python train.py --dataset="photos of plants and fungi (iNaturalist)" --image_size=96 --experts_per_token=1 --steps=30700 --warmup_steps=6140
Rows from block 8, named by matrix and row number. Rows with one number belong to one neuron. Each number is 500 + 25 x the weight over its row's rms, rounded and kept within 0 to 999. All counts start at 0. Numbers have three digits each. After the name is the row's rms in percent of the matrix's.
# gate: MLP gate (model.blocks.8.mlp.gate.weight, 672x256), inputs 128-255
# fc1: MLP up (model.blocks.8.mlp.fc1.weight, 672x256), inputs 128-255
# fc2: MLP down (model.blocks.8.mlp.fc2.weight, 256x672, transposed), outputs 128-255
gate.512 095:495472502497536497521511526499482484514475480495531486515468508478502521509494441489515505508478520486452507494551510531517499474523507530468446512475553488517507547524515478475526495497507510514499489490491502508447501502464511533500504517513495494521485469497533507540514497492474548470549489459499469446476486464528526515489491505482518515527504488488500471536532487465475492534481
fc1.512 093:540511526533534477496531520519577500511465513537490513493535510456493516511520528552520514495476492476484521504501476509485456494498510461500560517491503466506517485496486530524547478488480514490472523546510514532489539501485487532510464482505508536540523486554494436504495476527508517468492477485505504500533526462439456504523447464508501515499503479509512491557454460479500539478484
fc2.512 091:486500488480511537484500540521526487503490457533524524498464499513500521525530536519495494495532489506540469460456536471524493500502469476504555513543488531497528536484490468473503491507542506471532533455507458539470527511510447473505500523515453463495503497519513516511499500505488497489509523517540501510494477479477515502487471482476469496520533508502502543535498526474500544494495
gate.513 111:484444528548520492521513555483503461485560541516509499494497513463517484510476515480550519514532506507525532509496487474514495555499510484511485514516537490454473460484474454526532469491512521505512476472509502495517449501467506460482525498492493501506566516479550517504438496516471525511453467467461524481492489492485472515518511512555530502540477467484508498470551472522510523534501
fc1.513 112:518512483461499524482522562498504523529520488482514504524531521470506507504526518488491539510500482478483492523529503478509486526497505524546501509470521491499518477476508528477429478529503545481541492482522533480507529518495478508533521506497508487502529520512524489479515484547481515443452528498504521457536505452498494470467533519519500505459501446474513525496522473468476521496490
fc2.513 120:498489506518460522474520505491480492510518528493525496510520470518502489513529528452527521480512514505537509476489513519527496511491490513481520504518482503492547495510490506463487508488488462538475501480505499520493460486508511529519495489511516495479480465497511480523515487500480492547489569543498485528462566490526532486472511475505494466506548465475428474538548535478472523488485
gate.514 093:495535522500501520523527489524504463479513486475483507516518498485492480520473485485504514486508472496498463491496490511555578471539510532451511499522536511507532478519432471555510487482467513517545583483526507552497514541517496509511510479510540479483498484517517524485484522529521523491485481497472531517537495510484534500482461481463500499473453510498489500508526497517454491466482
fc1.514 093:460534538489519484477504482462488447486509506483483513550458522474502482493508505468502458461496478473471499480481513501505520491515475514498523507531506511526524469460510479524527509482482508478549552510534521492514524502503484421519504548503481486479506481550502501481488479484490522476517525497494505520483530536487462516518476529480494555450499518506550522534548511519461484452491
fc2.514 089:490486499459506503520468512506487516479494504492490565518517505511509497542509468524495504522465464552464494506557503478478457509468477496514521480486565514495502565534491492480523511480517510469511506560446525480512514458467520527456543486497511517464470467518502487482533487493512488497488519472510517513511503500538501539515501498520517498558520492470505526469470439486515518502551
gate.515 092:505489507453500494512486502509465481485521501504467465489499463507490479532514458540501501463535512475468536487481474442519469463460489485471468527499486481498523448502506474552517490544490521472516525507446483524512502517470511519513464487513466494506474527495473470468526522499522507515457558512489476462526532524509483494488532518520477526518537443470494494516520506551514506505519
fc1.515 091:478513497467525514520493505496462495486513511506454473518499492503490518546511502545492500440505555452475552512513510474527465485483479494479492511528532487541500478464501512455518519529537491490523534511494475477505527490468521503493473528479479527526518525464446480512519516484488549501455525493514506436520518542507497480498522481529529503516495469516485478487552469522518536549526
fc2.515 094:490486547519518486511480536497491540458519505530537492501518512469531498495505529493518541524467494517536485520497506481483479486499483478489504491518535528564473523470517477481500513495466491542484535497490474470484506462514470466462507455505502429496472492541492449501543508557444506466530517475508491514466521519532484499490514502509507515475490463473489520510525538481510539513560
gate.516 100:486512491526512490532516447515465508526482490521486528515503472542481493546461550508483527497476505514486500509498440548499541486499514482500464509459504481457504491497479479495467502508483490505493545522516490478505486520521484501500557508517527471489554503496514431482497525503523502486479469522507477487478469512504558480532509516551505504569516463492475480506528478470514474513466
fc1.516 101:520490508442507535504509538454555494475495516499518494493506538468515535493539456521532507518524480486520483482491544475493452517528490502492546493532481519536492510484521521532514501490526501499492450496477520506499489488504501505479445517493483547510464499479467533532488461473522482508553517475475528485501514518493442507441477495473490508465471524487516512518454494536481543492538
fc2.516 110:528484549539533516525507498510513492483490492455473530505505499534519487523513493517555506514529475530468449484525497494477441448513503518458499512498522500495541489509478550519515497523516464530478540491501466513482524478491474470498484533508517509475555484450496520472494543498502516523537522491481495502534487540483483516513478569513485497509510487524452534425519521511545491487526
gate.517 089:487504467500487514484452511524521544544548499504480446537476547525447477479515470509491549485481491497535468516547551537509476502502495520535501509485462494500528470505497533470499494495497526543500510506476505498515512521474461492475534530479463495472531442477520505519498493496507517518497477507503469437514479485474488496515494501522497526473488499481502471467463529497484538487541
fc1.517 094:503499520523473499504490558434499512478529490496495501523472514513506499518483505483515485496503465500481515507495469492494572489477464509465534498504475498532476567430483467505474513463490508503486503519484521494487547515495490480473501512483472531514500506501506512509473547515492544478466512506472502492532489507511490500462522528490493523528452501506519464531513538508499494485457
fc2.517 096:478539527517469545539508517567524487524473494484476475502487479473512509550526514560518489510486543515508487517493494492539492489480491511479540508493502503514545501501504507469500500430500506511535531514471486495534480487552524496481506474476501504462499520520526500520471525499487544494525452486453499505531490465438456474513498465504489476510495486525472517481469470517526466486525
gate.518 100:533523518493500515519515475529533488474464461514466487477482493488522523481497511494460480517508496517521500537458534491514523502486470558498549514476490487524551540489476486507477465535534467537520522532514429529535486521458519526508507494465497512513540510523509515510525494493518468487506514488489515519522534533495456505500485486537498465496461500487443480506434497519503483451482
fc1.518 106:521497513510460483511470503476493477522490508488517512506453482477496482502557516512467534494522505531533553524516520516507489515452517451492487554486539518496485522471498474498501482435460469476464465468473535519503488498474537493498471488501474438491544442512493488501480513513498534552495509495476474492497476482507517504520491512537493511532545498524498517484493509515496497478524
fc2.518 103:497568515504522508516491514491514506491475485501540518499469492518483493530524523510520514469496508524466503504503532514502480518494508508474488498517476483532512483495526507530516517489455488497535493500504483507495532549484530519484528531538520466489489562467474494468468518491491536462526452485538531523493515533521487514493500484471504466500472465480486491489472487454554514456484
gate.519 096:501490509487524529530470518510490545458483518508460534534493469502485538549534492443489494501526464480460511447508551520487470513508494494499464505517476483505485490493491486504494483472488471501468489456481491523493482485496451483525540498533502482497525465480514533488492520544491496496555498511542480510495528464484535490506466523513516512486490470455558516532511485512481491488481
fc1.519 100:536488488516513491529488517498480507505519520457539515490519523494492424479489498541518480462491516473509517540518469467535486429539530485504531476518493489512519501486503513529482504485493493478515490554508521495533446517475548493510458496501541494475504494528536489506504533514502488526479460479487538560494464528509478477501521487475494480485507523521496476470537490461483531500510
fc2.519 101:484523492429522484542489487476509524500510462494479538481483509472455520499469503461508514474479504497494544536444465474487493456537460478496521520518493513515529526551458547491437513507525521484522487473504495504492488481466466514484473508505490551483527458509523560511513457474499491516462482514488547509520534524454480492526516486497496489508480506493468466516486497474481479521555
gate.520 100:498498476542528501509489513474467496508501515509530497530515498515490499473490480498486467492471514484503511528489455467495535531522511503488513516522510481544493536469514535487465486485509491477494475494541504525506510527511486509516519539449531552480534516511458517533482513483521494527461554482521492548538483499536468529499447544538497500524480491471487497487518545489505479539525
fc1.520 099:514512502534492475560502507446453462540518514502518499535522470517482487478481456486512479484451509491507506526481487522505471504517484494511507504550497509524469497451527507483467503474539465486487523498553501500533486540541454497510526518488545539495517505556466522507501510489502520493481547522504498527562511528487491540498487537505494518510475522442507504477506490504550503500514
fc2.520 107:506476472477513423501482508501490493472500488483522518493515537473481450500524499511443504479552490536506546511490498454480476479464509519524542495459513519475510507524492484486545510520507491533523495503486511501516496513516507437520423503495453484477521484481550479468469494518528508468526495497495503466518450476450518519505486490495488518516524537541532527519505444510524508489472
gate.521 097:495507488496471520474489528555483539480498530499493493522507499491465528527482523486510533512480482479456482460513540495503509471509504485502494538511485481481515452467527506485503541534516459495500511493485510552447496510496497489500495481490533456522525521469522521517484509489523493476463505499539495494499509467509523477488494513503532517485499513479523447494553509531506528544446
fc1.521 098:518478514475498497534508492479515435540493491482492508464508501490546472543518488486486472495495530494513475535504474525511500510472499529491519423515519533496481508528465452498475474475468505521496491508486487492515528479479488504494507511510474513452474484522488481499527539486478512531512523501443519485502500529517471498518519495509481480510493483536512524501460492468509464460556
fc2.521 099:470529503571489453489468481480480515459494462502517502516458492493488503506448516497519525462500463489506506506494507494489522520524511492528504491487483472497469503555561486493476513519514515532491499487488466497479492456532546517493532483481490500528551511521486468536510488520500527563509515496496528502532472461501507476524463477508531541509504525478545465541538540515493478488474
gate.522 106:518493504493491456449537522509476495484546486464513489524527479531456508518515469490520490482505463478471506478499529472512507518458458532481489493503492476540475524494507536506473521463518485489554530494519503510522499505552509535496479488511487457471498552484503470512495544510471507491475536487484498510461479513525497505490460541458494504481485477457472426490482469477475492486477
fc1.522 102:478500513476502551549500494471483519472479507545472493495463484480517493494478536534455530506487524504524474524461482503519495487500526486511475499491502496427491472518466492502520479522479545515469494502492513482483484500474487469508515478515549486499509449515502487471502448535504475516515500479490508511517515544475527488533530457542540518487509515514528559505530492519517514529487
fc2.522 103:474554533510560500512470525521508462499514477494525506541457512503489536499484455526536500510487484440519485521515482522481491499459538503501530559498495514447484501490537547513487516499494499483479485567499493510517556532461515497488496489491561503446530471505486491510480501513501480482499493500471536526482500478495474504471515506480504472514499535505497476525478476519507491488505
gate.523 111:469489543516462506452515516481470473484499509489473485529475538528529502505528505462508491478487506521544521476478543570511457520492495513498478497471542525514480500496503521513506516491492503509509458503527475536546502532495530551460533498513481532527493500504466537536517501486502467521548476514520528525484548512481443498518515502498515506504506506500463558471492541447519538487482
fc1.523 110:520517519551513509519458494530493482482481489508511517531501465514493542538514534515541474504544504487519553521487516505498502475511461475472479485496533512492483530480500498481479492488533473524544501511489536505507506481470475543461542498547496484489454535521482492488528475497472536511475491567553553525501494520478505490470465524476489529488485500525496559520512532482474517543532
fc2.523 102:507455488556485474479523529477518486477507526465493518542511495505461541498511508503481467494474455471459525469520479517494511511488502506505490471482500469561518488480476504517460535532485499548510465488493488507500488524526508468488502484530508499505461522510482506480468463503569485485497477480508465496491513470520507500537478478503475491495511534443494537471497472512517526541460
gate.524 104:518503497494499460448518497516530471489476520503466505537495503458471515530500487502506485504483493582526522523517435489510430482510504485501448510475482525453487497473506476519481435461535484538485497506489524502531506483471527461523514480487481461492518494508507466500482494493530543480486528532474487475454497490471491498458491453481478506498494484494513525508485488515468539520544
fc1.524 104:477486493479494523543494520484543494480472514491547484489507487538518489458508499523511503499486504443447508493508539536490525481492526479500554510490508446473486482522492534492507560513499527477510536490504481484486476533547483533462503531500540512520502538518469515468537465490485497558511464458530471528504521483487512501544521521492543524456507506500504492473498475479505457486472
fc2.524 101:522507475495483497424469507519518509451490491487442516479500502460490502488512497530483464505523508463507485504488504513553476502449510500478473510519527483483484517484524464489497481507489489479499514482493536516501475530500452508530517505519512487524484523454466494532488448489481495504472542525471458508513513479446504484501472505552516503477478481510521538507509482564514487499489
gate.525 094:459544510524490520474486461535504474500491502518557486482483475496546494512508487478474505513507532519513480516518511447457494496483498510513465474491488540503540503538493477521496494473444523539464466520465556486538474474460508483467478505491476463497543497507493474512452496474463561495517496512499459543490489522537460505538510508516518476478502503498502503492537427508480492452504
fc1.525 092:500520520475505499511509532497495501543471504531533505493506465503550461488477476475491534493553457491464492503476488495456458515491512485467487451492517518460526512512505488490518506469531532505498466480475532524515515484478476514500492498523529473483465511500460482501493515541558495507521550476504481478509516505501477494557503519500502504448476487478480506524475494470489466546554
fc2.525 093:500546472531490555527514493508488512492480500509525522467504503501499512518468528499487537471514503512486514501463517539534462511465503492490501476497540474495480517499528480532430483498506485520476507478497521498516449480510503466465504462482551539478520537485503522529517492455528489487493490538507449493492524469482490482504477495478503446518483463486545491517493495486465443511478
gate.526 096:470471509487487484489485491459505452496506518498488481524534492468526496501519511456495512486554520491488522487477556515520456532472512547528513489522489505515499464521489545516506462515547511534559529485498520461460512503492493502482491546557549452528461486543482465533498488498512515490507483502496533521517497499520507473493503498489490521460489518495531483467482542497462499479496
fc1.526 097:502491534530469534487558514530512491480529547490484465502464506478472495454554514500509473507514524481531530538466521482502512518448498476544465547471497536482514505488510482520527507497487520506456478487474505526534477466504485525522537467500499478548493509510519525491488521514521502503500537514525504525475497464553475486535463545496496475493492482536489491481509476484519498501476
fc2.526 095:478502506540475505488475508511520529498503495479497461477494471467523505496500488533514470513505502521532513508494505490481499463475493503542487508481529529484535473489480513479523469453470461463495509494459479517507493483528494466500484412484491547533529504494534531460501539496497464495505504508478487488550506516487524497514483522494466498508518501517496471479506524444491488442472
gate.527 102:482496529504516480514521494507478484534507522497488512504546526486490501495495489501537464488454478513491532507500453492458486512497479547505516542524528533488492492511536543466475468468500551503458491454521500490494496513521496467508495513442489518480515561487511480496539500498497470472480481497439506553552512521490538474530469510429474500483480495539526522478522486448478504501497
fc1.527 104:461528527472520537499538518513531478512515527471501532491527503513559449478533532504490462507480510490471536455500475514523529490495504508507515525541497481505510503477488518443449475498469502522455467529518483510456486506454480520548473513501509453501508461513535452510559544482523485510502530524512525522541492464484449504540503483509440561484484505548519532527495526505544502508478
fc2.527 113:528452514481492491512474494471505504518452499465520499481496513499527515494511487475512516486530480537496481472517501471497491532528527520528523495548513505519512525522489498491514506476527507490498534508530476498480537484489457474532495516496527491525489493502510527518461474463461486482525532491513498488455561523449464511539503516538489488443539547465501486521514516523505500519511
gate.528 097:493493486464518482531482490493486466532489515488490522514505524489525514522487513510504505496543487467478487438485506515514502508479523558499504485514509549455498537451466485473509521464549510498484476517505517500480487517528513497533469443481491453518465487522477497503528459512549522478540507514554451530482469494482492452522488547448490502476516480524519491508505499480508518450518
fc1.528 094:480492464503512525474465505492549457523536483542518462478518493513525545504492514457487520518499502510480537474511464504498490511533468478524497524511495498516484510512509479559484490514470475492524539468498506491488502483464507490532477483506495538502491523535479478499480524517506560487475503483494514441493464503497472526467534539514523517551489495536473510460510518546473506556462
fc2.528 097:498485500476509467494497540493481513493532518513505457523502489470504523488514541472496508501496506464486499490499440541543491498483486476486527507490529450511527533484489492569492503538518473455535463447532532488482483505484488489542514507530505483489457540442484500512487478534484489479500490521486451473517472528487516513526459504493491487514484458499455512499505489496533485498494
gate.529 096:510488520503511499463510439501532557514472509509529470526453540484534499537538506501492505513487521510539506532511508538490491528494472491533546487496483488524463492506540509524504491545511530508494503492466481475486533548505547508500511502506476505537466510508489525503477532505507518516480484524490480443528496520501472535532530529530508532501546467499504501487540567459513491502511
fc1.529 099:489517478509457473480503451508542540516498514500501455512442540487512478500527495521481525486468522507509517519526507509477491523503461502519561505451464491513450475502536489494494474538517521519503533500476479493474557539504556496521520463512468508511504469533502512514485526498495506519550503519493489446507498532481450546500519496514535523511551494511492511473538543471516495479504
fc2.529 105:490464512491490510539503446442503502521479503454514522534545528447515572490463499463501539502477523538499489489496502483507518488445507500461564528510465493493496502480494488483482466525514539517457486523473478510516518499494491504523487490512535504488492485516486503477528497501507520475499502466497536486490474507517528538554521458475543501510515501494536485516547510514480530538466
gate.530 094:484502489465484460494512485514538520490494499496490467449492508508516530473500501484498497495500512528544487489491514503527510469457467545542492545496542508524505484494512431513494495478493476481486505531523537517489486497491499470533499498514500502555539499514488471444507506495510491494542458524452518512523529485492468483534510485484493507528513489469471495504462502513544531515502
fc1.530 091:463514533480505492495514498484470524528534523465486516480558516483527471514488512557484485490517505431475502472505512503426507490465508520498554528490479529508498506559513512503490461466513536485463526474467480526551513563543489516468469526538517512492484456499508477512538447500531491555500503531522505531503499482517538492476517524493513543468509504523503525502522505503491495481496
fc2.530 087:467528508468486496510476509471473526550471494530490468549494490508494489491501470503488490519475488502517509492489541489468492553496497471538467489487472513581481502488526473470472505497519490486485498480471492489500497531487496534456512449454443486488526500508493481493529516497560462498499473471510469507498496517477521489558496492496487526550495512532506513525485519494491491443473
gate.531 108:501481479476505483523497515481487499462493483479475527516517483503468478527459484482510506458533506503475525481506486497479490515477505457529501467471496491516478477510462473535492491521524522476492500480521495549447497501494508517465521470509520459494541505519469534458468503493535468446520467507524484467495479537546502445466523468491509514517501490520482533530491509501541494466485
fc1.531 107:534509458527511510532491504533518508474483504495464507517498531510451468521520510446493509448502463509482515505509503515461460499501506463463522451534499503521524511521438515532501484506541528494470521536481511506484475531521489519540493523533522510488497473501494517479507516526515511481476490487471484461514488498489544456476484460524525526518466510462496549558514480471515516505468
fc2.531 099:481539469513491519505513495495495524498467462471474499528503527521526483527499485532548481428499449492522497462482506477500471467516509483476477505516480501482476452545454529540535501471476501499460501503490498481540497499477450505486539502505501504518483475488467506497477488541510508528491471501491448485537474523520500515479459481475494479500494499462509503493485563504507479475506
gate.532 109:517498491535479529542505484508544469481495516486497459478490515455527525480514506491496508530479490497501520491512490476537505548483508475509490509504483494508539448491524484485514534521521497531498511472455509529490474519542516546490481505486490494500564487513469506461475519499502443475534497519451447546484450519483491513465485509498517483499427483536528498460508534494496514501502
fc1.532 107:483509509522542534491549533541558441510474490507500479502516514484502508489487499451496523488538517505514533493518473496493513534528483512507475480513489477474521513484492492478495514509561469504469533480479495517524491494502484514499452495477511479479554494498489508493524539475503489489504516509478507486478521514513517510509530542521531484520501500523508508451539518497530555532494
fc2.532 114:495497494514543462522480484496457494526520498510484449491500508479466486556509509503501505520490531490491518538520481493498474513526486534513461485461544528533565444483498476528487490500509496471533481500485509504473517478416476496505488484508502474496452493508475491536504505499510463496501499492455429487511464496524505497481489488454522492477520512503475464524481469506487524530502
gate.533 098:502518522517471493488471507475459510490499452482487504504473512495516491507506564468494515447498493477539522530495469490553483534512499505545521522554490488505524508537544531474482535486517478549485488474478519519506520507523497506523491480460438524480497526475477507495454474496494544505517525494476529464508490486481470498516514515526492473493447458476479466515481487537527493511519
fc1.533 097:503501506529513480491466509479485500546469498495520509522490526493490503504530520465499500498501505459508508499445478518565478535505510489521493518544458514492517497553500486460511566493525512513496506483474475462490478553531496488496491457454447497482507514517447510514525494498509546503524524495483506478552512492497486470509510530513498534510444496452484429510514499513539503494501
fc2.533 106:517491499486528513479491483521494488523495494500473510528483471473513489461514518496511451510510487502480488516513527453501515544499462527477506537517516522544482505501520515473465477457517501517516498534508425505497483565473486478553513521497485474485480491466504504510499481504483516513529507523488519465536517488463505512491456495483517500493466492482491485444562478514501520522455
gate.534 095:515412539521506495499522543529536481500503519517512491504520534469541523486479485481480532459517474511471535464497440551487508514520514479518496511556514538497506491505476458469488528516498460483540530494506513514503504486548495457530510537447531502509520531479449483502449497505506492504494501529491460539489493528531511480488527504508517473477508530533505511501455565526493504496473
fc1.534 098:466489500544479501515487508531516501512504492514480492450458507500509493546457509546467441483496505462444486503503481470478427516451514496540509476464508430502516538540525534481488497514486479517498505482465481492492500475511477486510469483565490480495505514478474547475490465484517530514508498520507494507517503510530519503496451506502489509514527503493511478533487458445487470532492
fc2.534 098:505514497512491481467522490460527489488473506481507463509499487503502525478527541551503526467540507452522508474486504485510512495479514442479490437500511484519508508485469504512459491491503552523499513526493527475503510568527472524546498501478507495509487476538532525477505525507490512505526522504489501577442492468489502471455515493487495485525499516520506517454534522543478526473485
gate.535 100:509480465499496485543515517534489540489489493491456485516478548489473484502490485498530522490491505488447472487445492488504517525518500508514503471521545546524488469525515527506498514517472488511499514510460516497538531522493529514483530453532498490492477551467497479494528463477499522483473498475499536499498514503461477488519473511473510522510539542467471471531518510488488463490509
fc1.535 103:555515483540499487514468514487512504518485483523499472487512512520492477447482471467509502483535498473468451510503497483490522486485532497490499466490530519488500441483531526515474510492520499452467515528486534491478524499503491511470491448512484495470478538532487470499507508481532486465502525480520518507462491503459476508481486511466553524472518530502503508487492491491493464479512
fc2.535 108:488510508477522540540509533482535506460513484513513452490504480510496463507508501479479488518496527531493511506518453488528509510477529456496477517447488461514513478562539513463497463490550479504560528534519471530470508522498525512468503510522502553485523487469500448508539488518502543543523489481508480528502492487490535480451477436505506463499493467470536487479529477503475510499517
gate.536 103:535490488536518478482501473475545508440536490513500502496508445492471501498520479519489487536512495498526473497551513502521506475504481527506475516478521511516498487494517450473496466525505497468528457483533495559513476477483498527451462504453521474458512480533541471501473504514465527496528550509493503485529443493487505453533488528503464526484491536495485486515530507498501490492512
fc1.536 108:544499515504457487517530512500524531501498480496505517525507519500487481476564483526523515516494538482472517544476500468465521431512460501524505483531506527493503482515489517495464504508520464473499477496476496503539494515481492488508449538465495513506507471488500534510528491529492481511496513571498509466511474512500513474530506508492562495463509513513512507483512523510509521488524
fc2.536 096:561492511530476487552488520451534469503534504460521513487511511468514516508504504465492502490488488512480475509451446515501520501499454455510516475510495528548480449531444491475506533486535526482469504471517508500527507534474461517523475507509499523483536502536475510495475511521497520482487454501485514512489502511495499518465533446516476520498555514523523483528469509495474472507505
gate.537 091:485522513498476527514493476533496446500513487489472520502534530506492501506547505499460476491508521500554535531497496522514470537484533478480539489537491527517481507506504505500456506466540504472514464466480517512484517511457480553493536507491524472492548499468494474471485481505504488535474526477543498438511510524488490484511480528485503438464462485530499492550479515525509529529492
fc1.537 090:462537532490479564460474504496540485517460477472474482523531502507497519508534461489537482456511531502509517528470489497481460560473500483546498511474492495535505499503491509495458531530473464469500508517487515504516511518480506516496509521542500519474522497516481495471520497498468521518476478515557515471521516486496444505490480504508473489487503508546459525538503476488518546499461
fc2.537 094:522506543473500457539504490502492488503516511511464501446537505495510559519500498525578493527547487503459487506498534503461494473489497519468532541513506448489508484486483506524485513490474535467500518454537502515457514489544480548489461517507504482463487492502521473506511542483506505480500461513498499532484473507528487496502528478464465513535494513531512522497497504515476521497493
gate.538 091:526500484489527505474457523521481429517493490487464520515516487495472518508502501475530462510460485496522509520517493510484495494498489482531528568442525512535508452508499455526510530531521510499463498480479509496507477543479531468470485553515490502463493461525488493512535488506455492475532449510449504499512497504503515503466508512452484561515448521546474481538500491474510505484524
fc1.538 094:502511486505529541483467488529521458483462523486475501527530473491449510503499508496498467496483449481504499474509497513486517475517467484497545537453527511519511469522471457483496509517546525529467468499505507463525487523503530486475492532522488518490471480495499506481525521525450468498502492492473509532511512509497498524471534509464514568534467517512503477515513494458505491507525
fc2.538 102:528486489518513483476463476521501483497558529443485517491577530482507494498525488524503505510481519484495471484468494540515498507487510500523518527481464501510549484526488525519537510499489484530516465504534514469478532479478496504514477518501491562457497535533524500492505478459514516476477471509516481490471483523544496489496483472477500519526515489508548507510554507497468497455547
gate.539 098:541468531497467460517499472449491489482489472478535520550462569516430494487466485489515473480491482460526457529518464511481514516519523530486492480501503518504497452495473482533476543468508530492491529439502492494522501490453472483529493502481480475503525511545522455443486510553468495500506522537507493493542512517546520501484498524556555488500526488446513491495469526508553535455482
fc1.539 102:516461517500501477484530479481488513477495489480532507537471537497467516482450492476531443504475484514514482501548471490480498539530500499520497444516510503497480453465485511520474520505498494495471532493519512479500487512468471488514462507485495465523531500521497469452494577540479528494525498515508493481530516515536526493496492539533576493510520495466512497478491518527560538455469
fc2.539 103:454521510546495497517582486466459533479467496532491508522479505523495535506518496518465496514497504486519475514532491483511470506511510491471485510520549501533476512529482482521505506444496516513462508485481522520505497470480452489518503483500458511547481482520473518552505511530502471510516501513531555533460550431470509507495475519486542496485447510511484528495483515517529457530512
gate.540 107:480473493552513530547481511521462518521543469519473459542511477495526484486515436514446454545455486481511485523480498493484489488503477520476480498516530516547529504494527459513467534438510492495469517502542512540529505507511521541552432527498511496498498467513465505480497483455482523487525499515479495469524515502481473543553483506535511501495495508521482550548524464481483500457510
fc1.540 110:522516456503513530523470504505498518504498502495493513481513505479514489490498486454489484495474463499531501476505441502498515453536502499506471497468534528521508522520526454499480549489511515514470498530514494521534469501501550574494481515470501496487474508484472500536538508515492515484543535545509479510546536503527551499512480509520455544477480468546508528477467501478527481442484
fc2.540 111:530499485521511480468508535493494527469492483473481542482573471480488506477497548516494496486529515469504497476493489486500520522505518492529502472521528504519515528491470484486532528478531504507465491534539528456469502510530457483502480487474489557479484549475500519490486536467526512493482515493523471518524490511482513494505540442457480498511507511490516518496489504501544472497469
gate.541 096:527556527479522483471479466536558517510496506542475502476520521499446503535490514483488488562489474561486480486504471487484556534507479513500540506490470512472514519483454523478513473581528499498493434490481473529525489512486493509535506532481502514504533491497453507518513512497480483494523491480532522467488487459546447500498474507478480536511521487533517483510526491487495543480511
fc1.541 100:536518501509508489450511519544515516518480511517520514493533504486477508535509536485470460525486457527454467488506462497489538539515500531493541457490497499504480527516474524517526475549503513513498445466489458525518500518468502489503523504494477493516506497509441525504499516484497519488524482482527521464489477492556485517486445513454495497515524490515518504514545495483496522473519
fc2.541 109:492468504467511485502468473456540501508497530474497511544467482507476461503478482535482490492496571506537493503434456493472499490488470510521538538528484510514533515504503536497501516467506489474479465518481503533467503550450538517493498454506461506511491477544523533500475521473500510484513499517514552465531519481492493479496475478481499511507510502485471507465455536475482496450546
gate.542 100:525539490477451503498468438513458466432473492483502519482506511539534455503505507487489528533497480483500502503497471473479524467478480499466544471507491527554524500478497485507490484545498508478487531503498515500499510555476522535507463464500527488504479531491509500460475504504489517479498498506500518525533502537475508530529527530464515511461506438441490493518505517498490461488485
fc1.542 098:506498490529478549472556542524491493506488510524520479541478473486487480524529508504511473523495501544464523456526504529499505500508520461545494499474524484482463501525482505459528490491501560524525458517507490505495521512470477493476497491516485471521484463499510481491527509461499483465559492511508519515491510503511531503508525469493471483485529533488497447498486512493511487503499
fc2.542 089:479451484516474504520471522517470515515464477471526489512509502493473500544539520495492489492477521490486467526480508524521461475485480503501500451507494536505525467455459510573557488484488497488495497536524451547492522531486497485491506479463533546538481452495487495525507510518518466460478550509519508510465502506449533487531511529532513527544537523517493516498479465514515525488538
gate.543 112:496488503478510498499504497499545496510539469468518501513482537469463497476530450510534521506556468520506523473484504467539526516516490531520438475497491531499476527461484513464474492480500504483475551483506518522513440479530516505455451503533507495521436543497557523492487467530517510489515491500520532501514542538487488486509502504502511511498494503506468551512482515479480436517503
fc1.543 110:491504495538500521469495483455513508491497473487492477498443413464492491496505509538503495543538470490514521516540474500454509508481506535493510507501508489475444476564501491519510511461498513519485489522503525493476547514524523511483524494464489495511510475574487542544483439452519522502501457488486487471492507485474483499510510460501499463522505523516467511526523527504497505549544
fc2.543 103:467510460472472527510468486523521516520502457492460505497512570504507520457479485487462475485456505484477485476468472487517517516511512516464514507542486506527495529478516469532485463508512483482542518528504549503493483528508499477529529498482517488477545477520519507494518475513555447497485510512464494496473481504523498514488522450522478483474477493503511484506527516483488508531482
gate.544 096:500530468463518428486476483507524465538475522508496486517500509462483530498502502468491469523513543504501492474496486507506486512512466481526496506536543488514514484546507533542429520472498526491477461491438474519459523512460519495499481515508531527502467505501498504469484509523499496480500483475545528474551507495547498505513487529538505442518502481492453498522542528519511515471557
fc1.544 098:530472511481530535496483506521442517436520469518516530512508523546486506500508466562516495503493468497488477470497515463490501530482497544491498472443481514515514525486521496448565474500486487487548514520522533477503458506531481464511540464457488472487530465474508473504513499474488491533533543542461505534515497498452479501478508491489521517483485516517548476475449492513521501537459
fc2.544 115:499519507514505504541501501500496481501513514516517503510499478497530510489500533563545495493488435469523482477521506516482508484530508494526479546523444483466486471492524487495501518497524487491535479485496468513509523474554520471494476513471533497494512508527490539540453498484432504511491473463496504469492570445523500507505470533481494501485470480502488495551495488493502502503492
gate.545 089:519490464530530527484520420497522548506500482500490489498443498541518502469511519507494478525502553529537550527512479505513479495506495492484503534530477532505520499528453453526563524492460512491478510500515500502542510526504566521469524526479508463474500472489490445490503517496475526511505533501494488544535511541463522527512490480513455512504482489471530452551504533484514492484533
fc1.545 089:514510479526518505496508436500540485496488492510451450518444513490493514461492524482513469513527533495501507536466464524524512498491491475471494542497496492469486533477484460518527541462447533524476506495526502490504497501492516506464560552499482487482516470510495513516492499516499537557522502515525489493518464526466506490502523478489445536491485501460501488570521489519492482501525
fc2.545 095:478498485494506525491475531488499511500485518513514558504491468519504508522482531526512505520478481490456505527517526506534471505500500558516509544505531484517462493508514524527500512543498510486477525545466497447517521504559485512478520496500496497558503481549458524524492499477535526487490450477493492512515521504477489445525481506506501530491520482446473511560515515450492518433456
gate.546 093:516521495509450471473485500517524493501453540469470539496492477511519529490518509466553542479539476522534540554458501511537493512512497489501546509493482511492485483489471509484472513524506495485509555533493515494512547477545491496513530517512495522530546472533520523467499500481493499501509528488530543504527506518517485483515549566482553492509493480477555523488467524451515533471510
fc1.546 093:473479486507550502551510535480487498490506469511485456465526495503497475514477477548481505495465504500510454474547488473507528518500479444485490499455519494461517498517540489502502499492501514529525458470506470529492466503480528508501511486487497485489470548483453500522512514503523522496494476515469469509489536488503507484473471464490485525478498520510494479512555497515517509512494
fc2.546 094:517494507459513516455495480523525514516463438516511490515478520500523499491488446486515490522508536526481464529502535497507513526500523490536449516513472530467459477516490497503460533496498442488555487497483541521517471482513501474528532496497481483496489514476560560480508482540516503493506536504520517547517518511481489505498465477486502482525512471497506466527550515540494497458541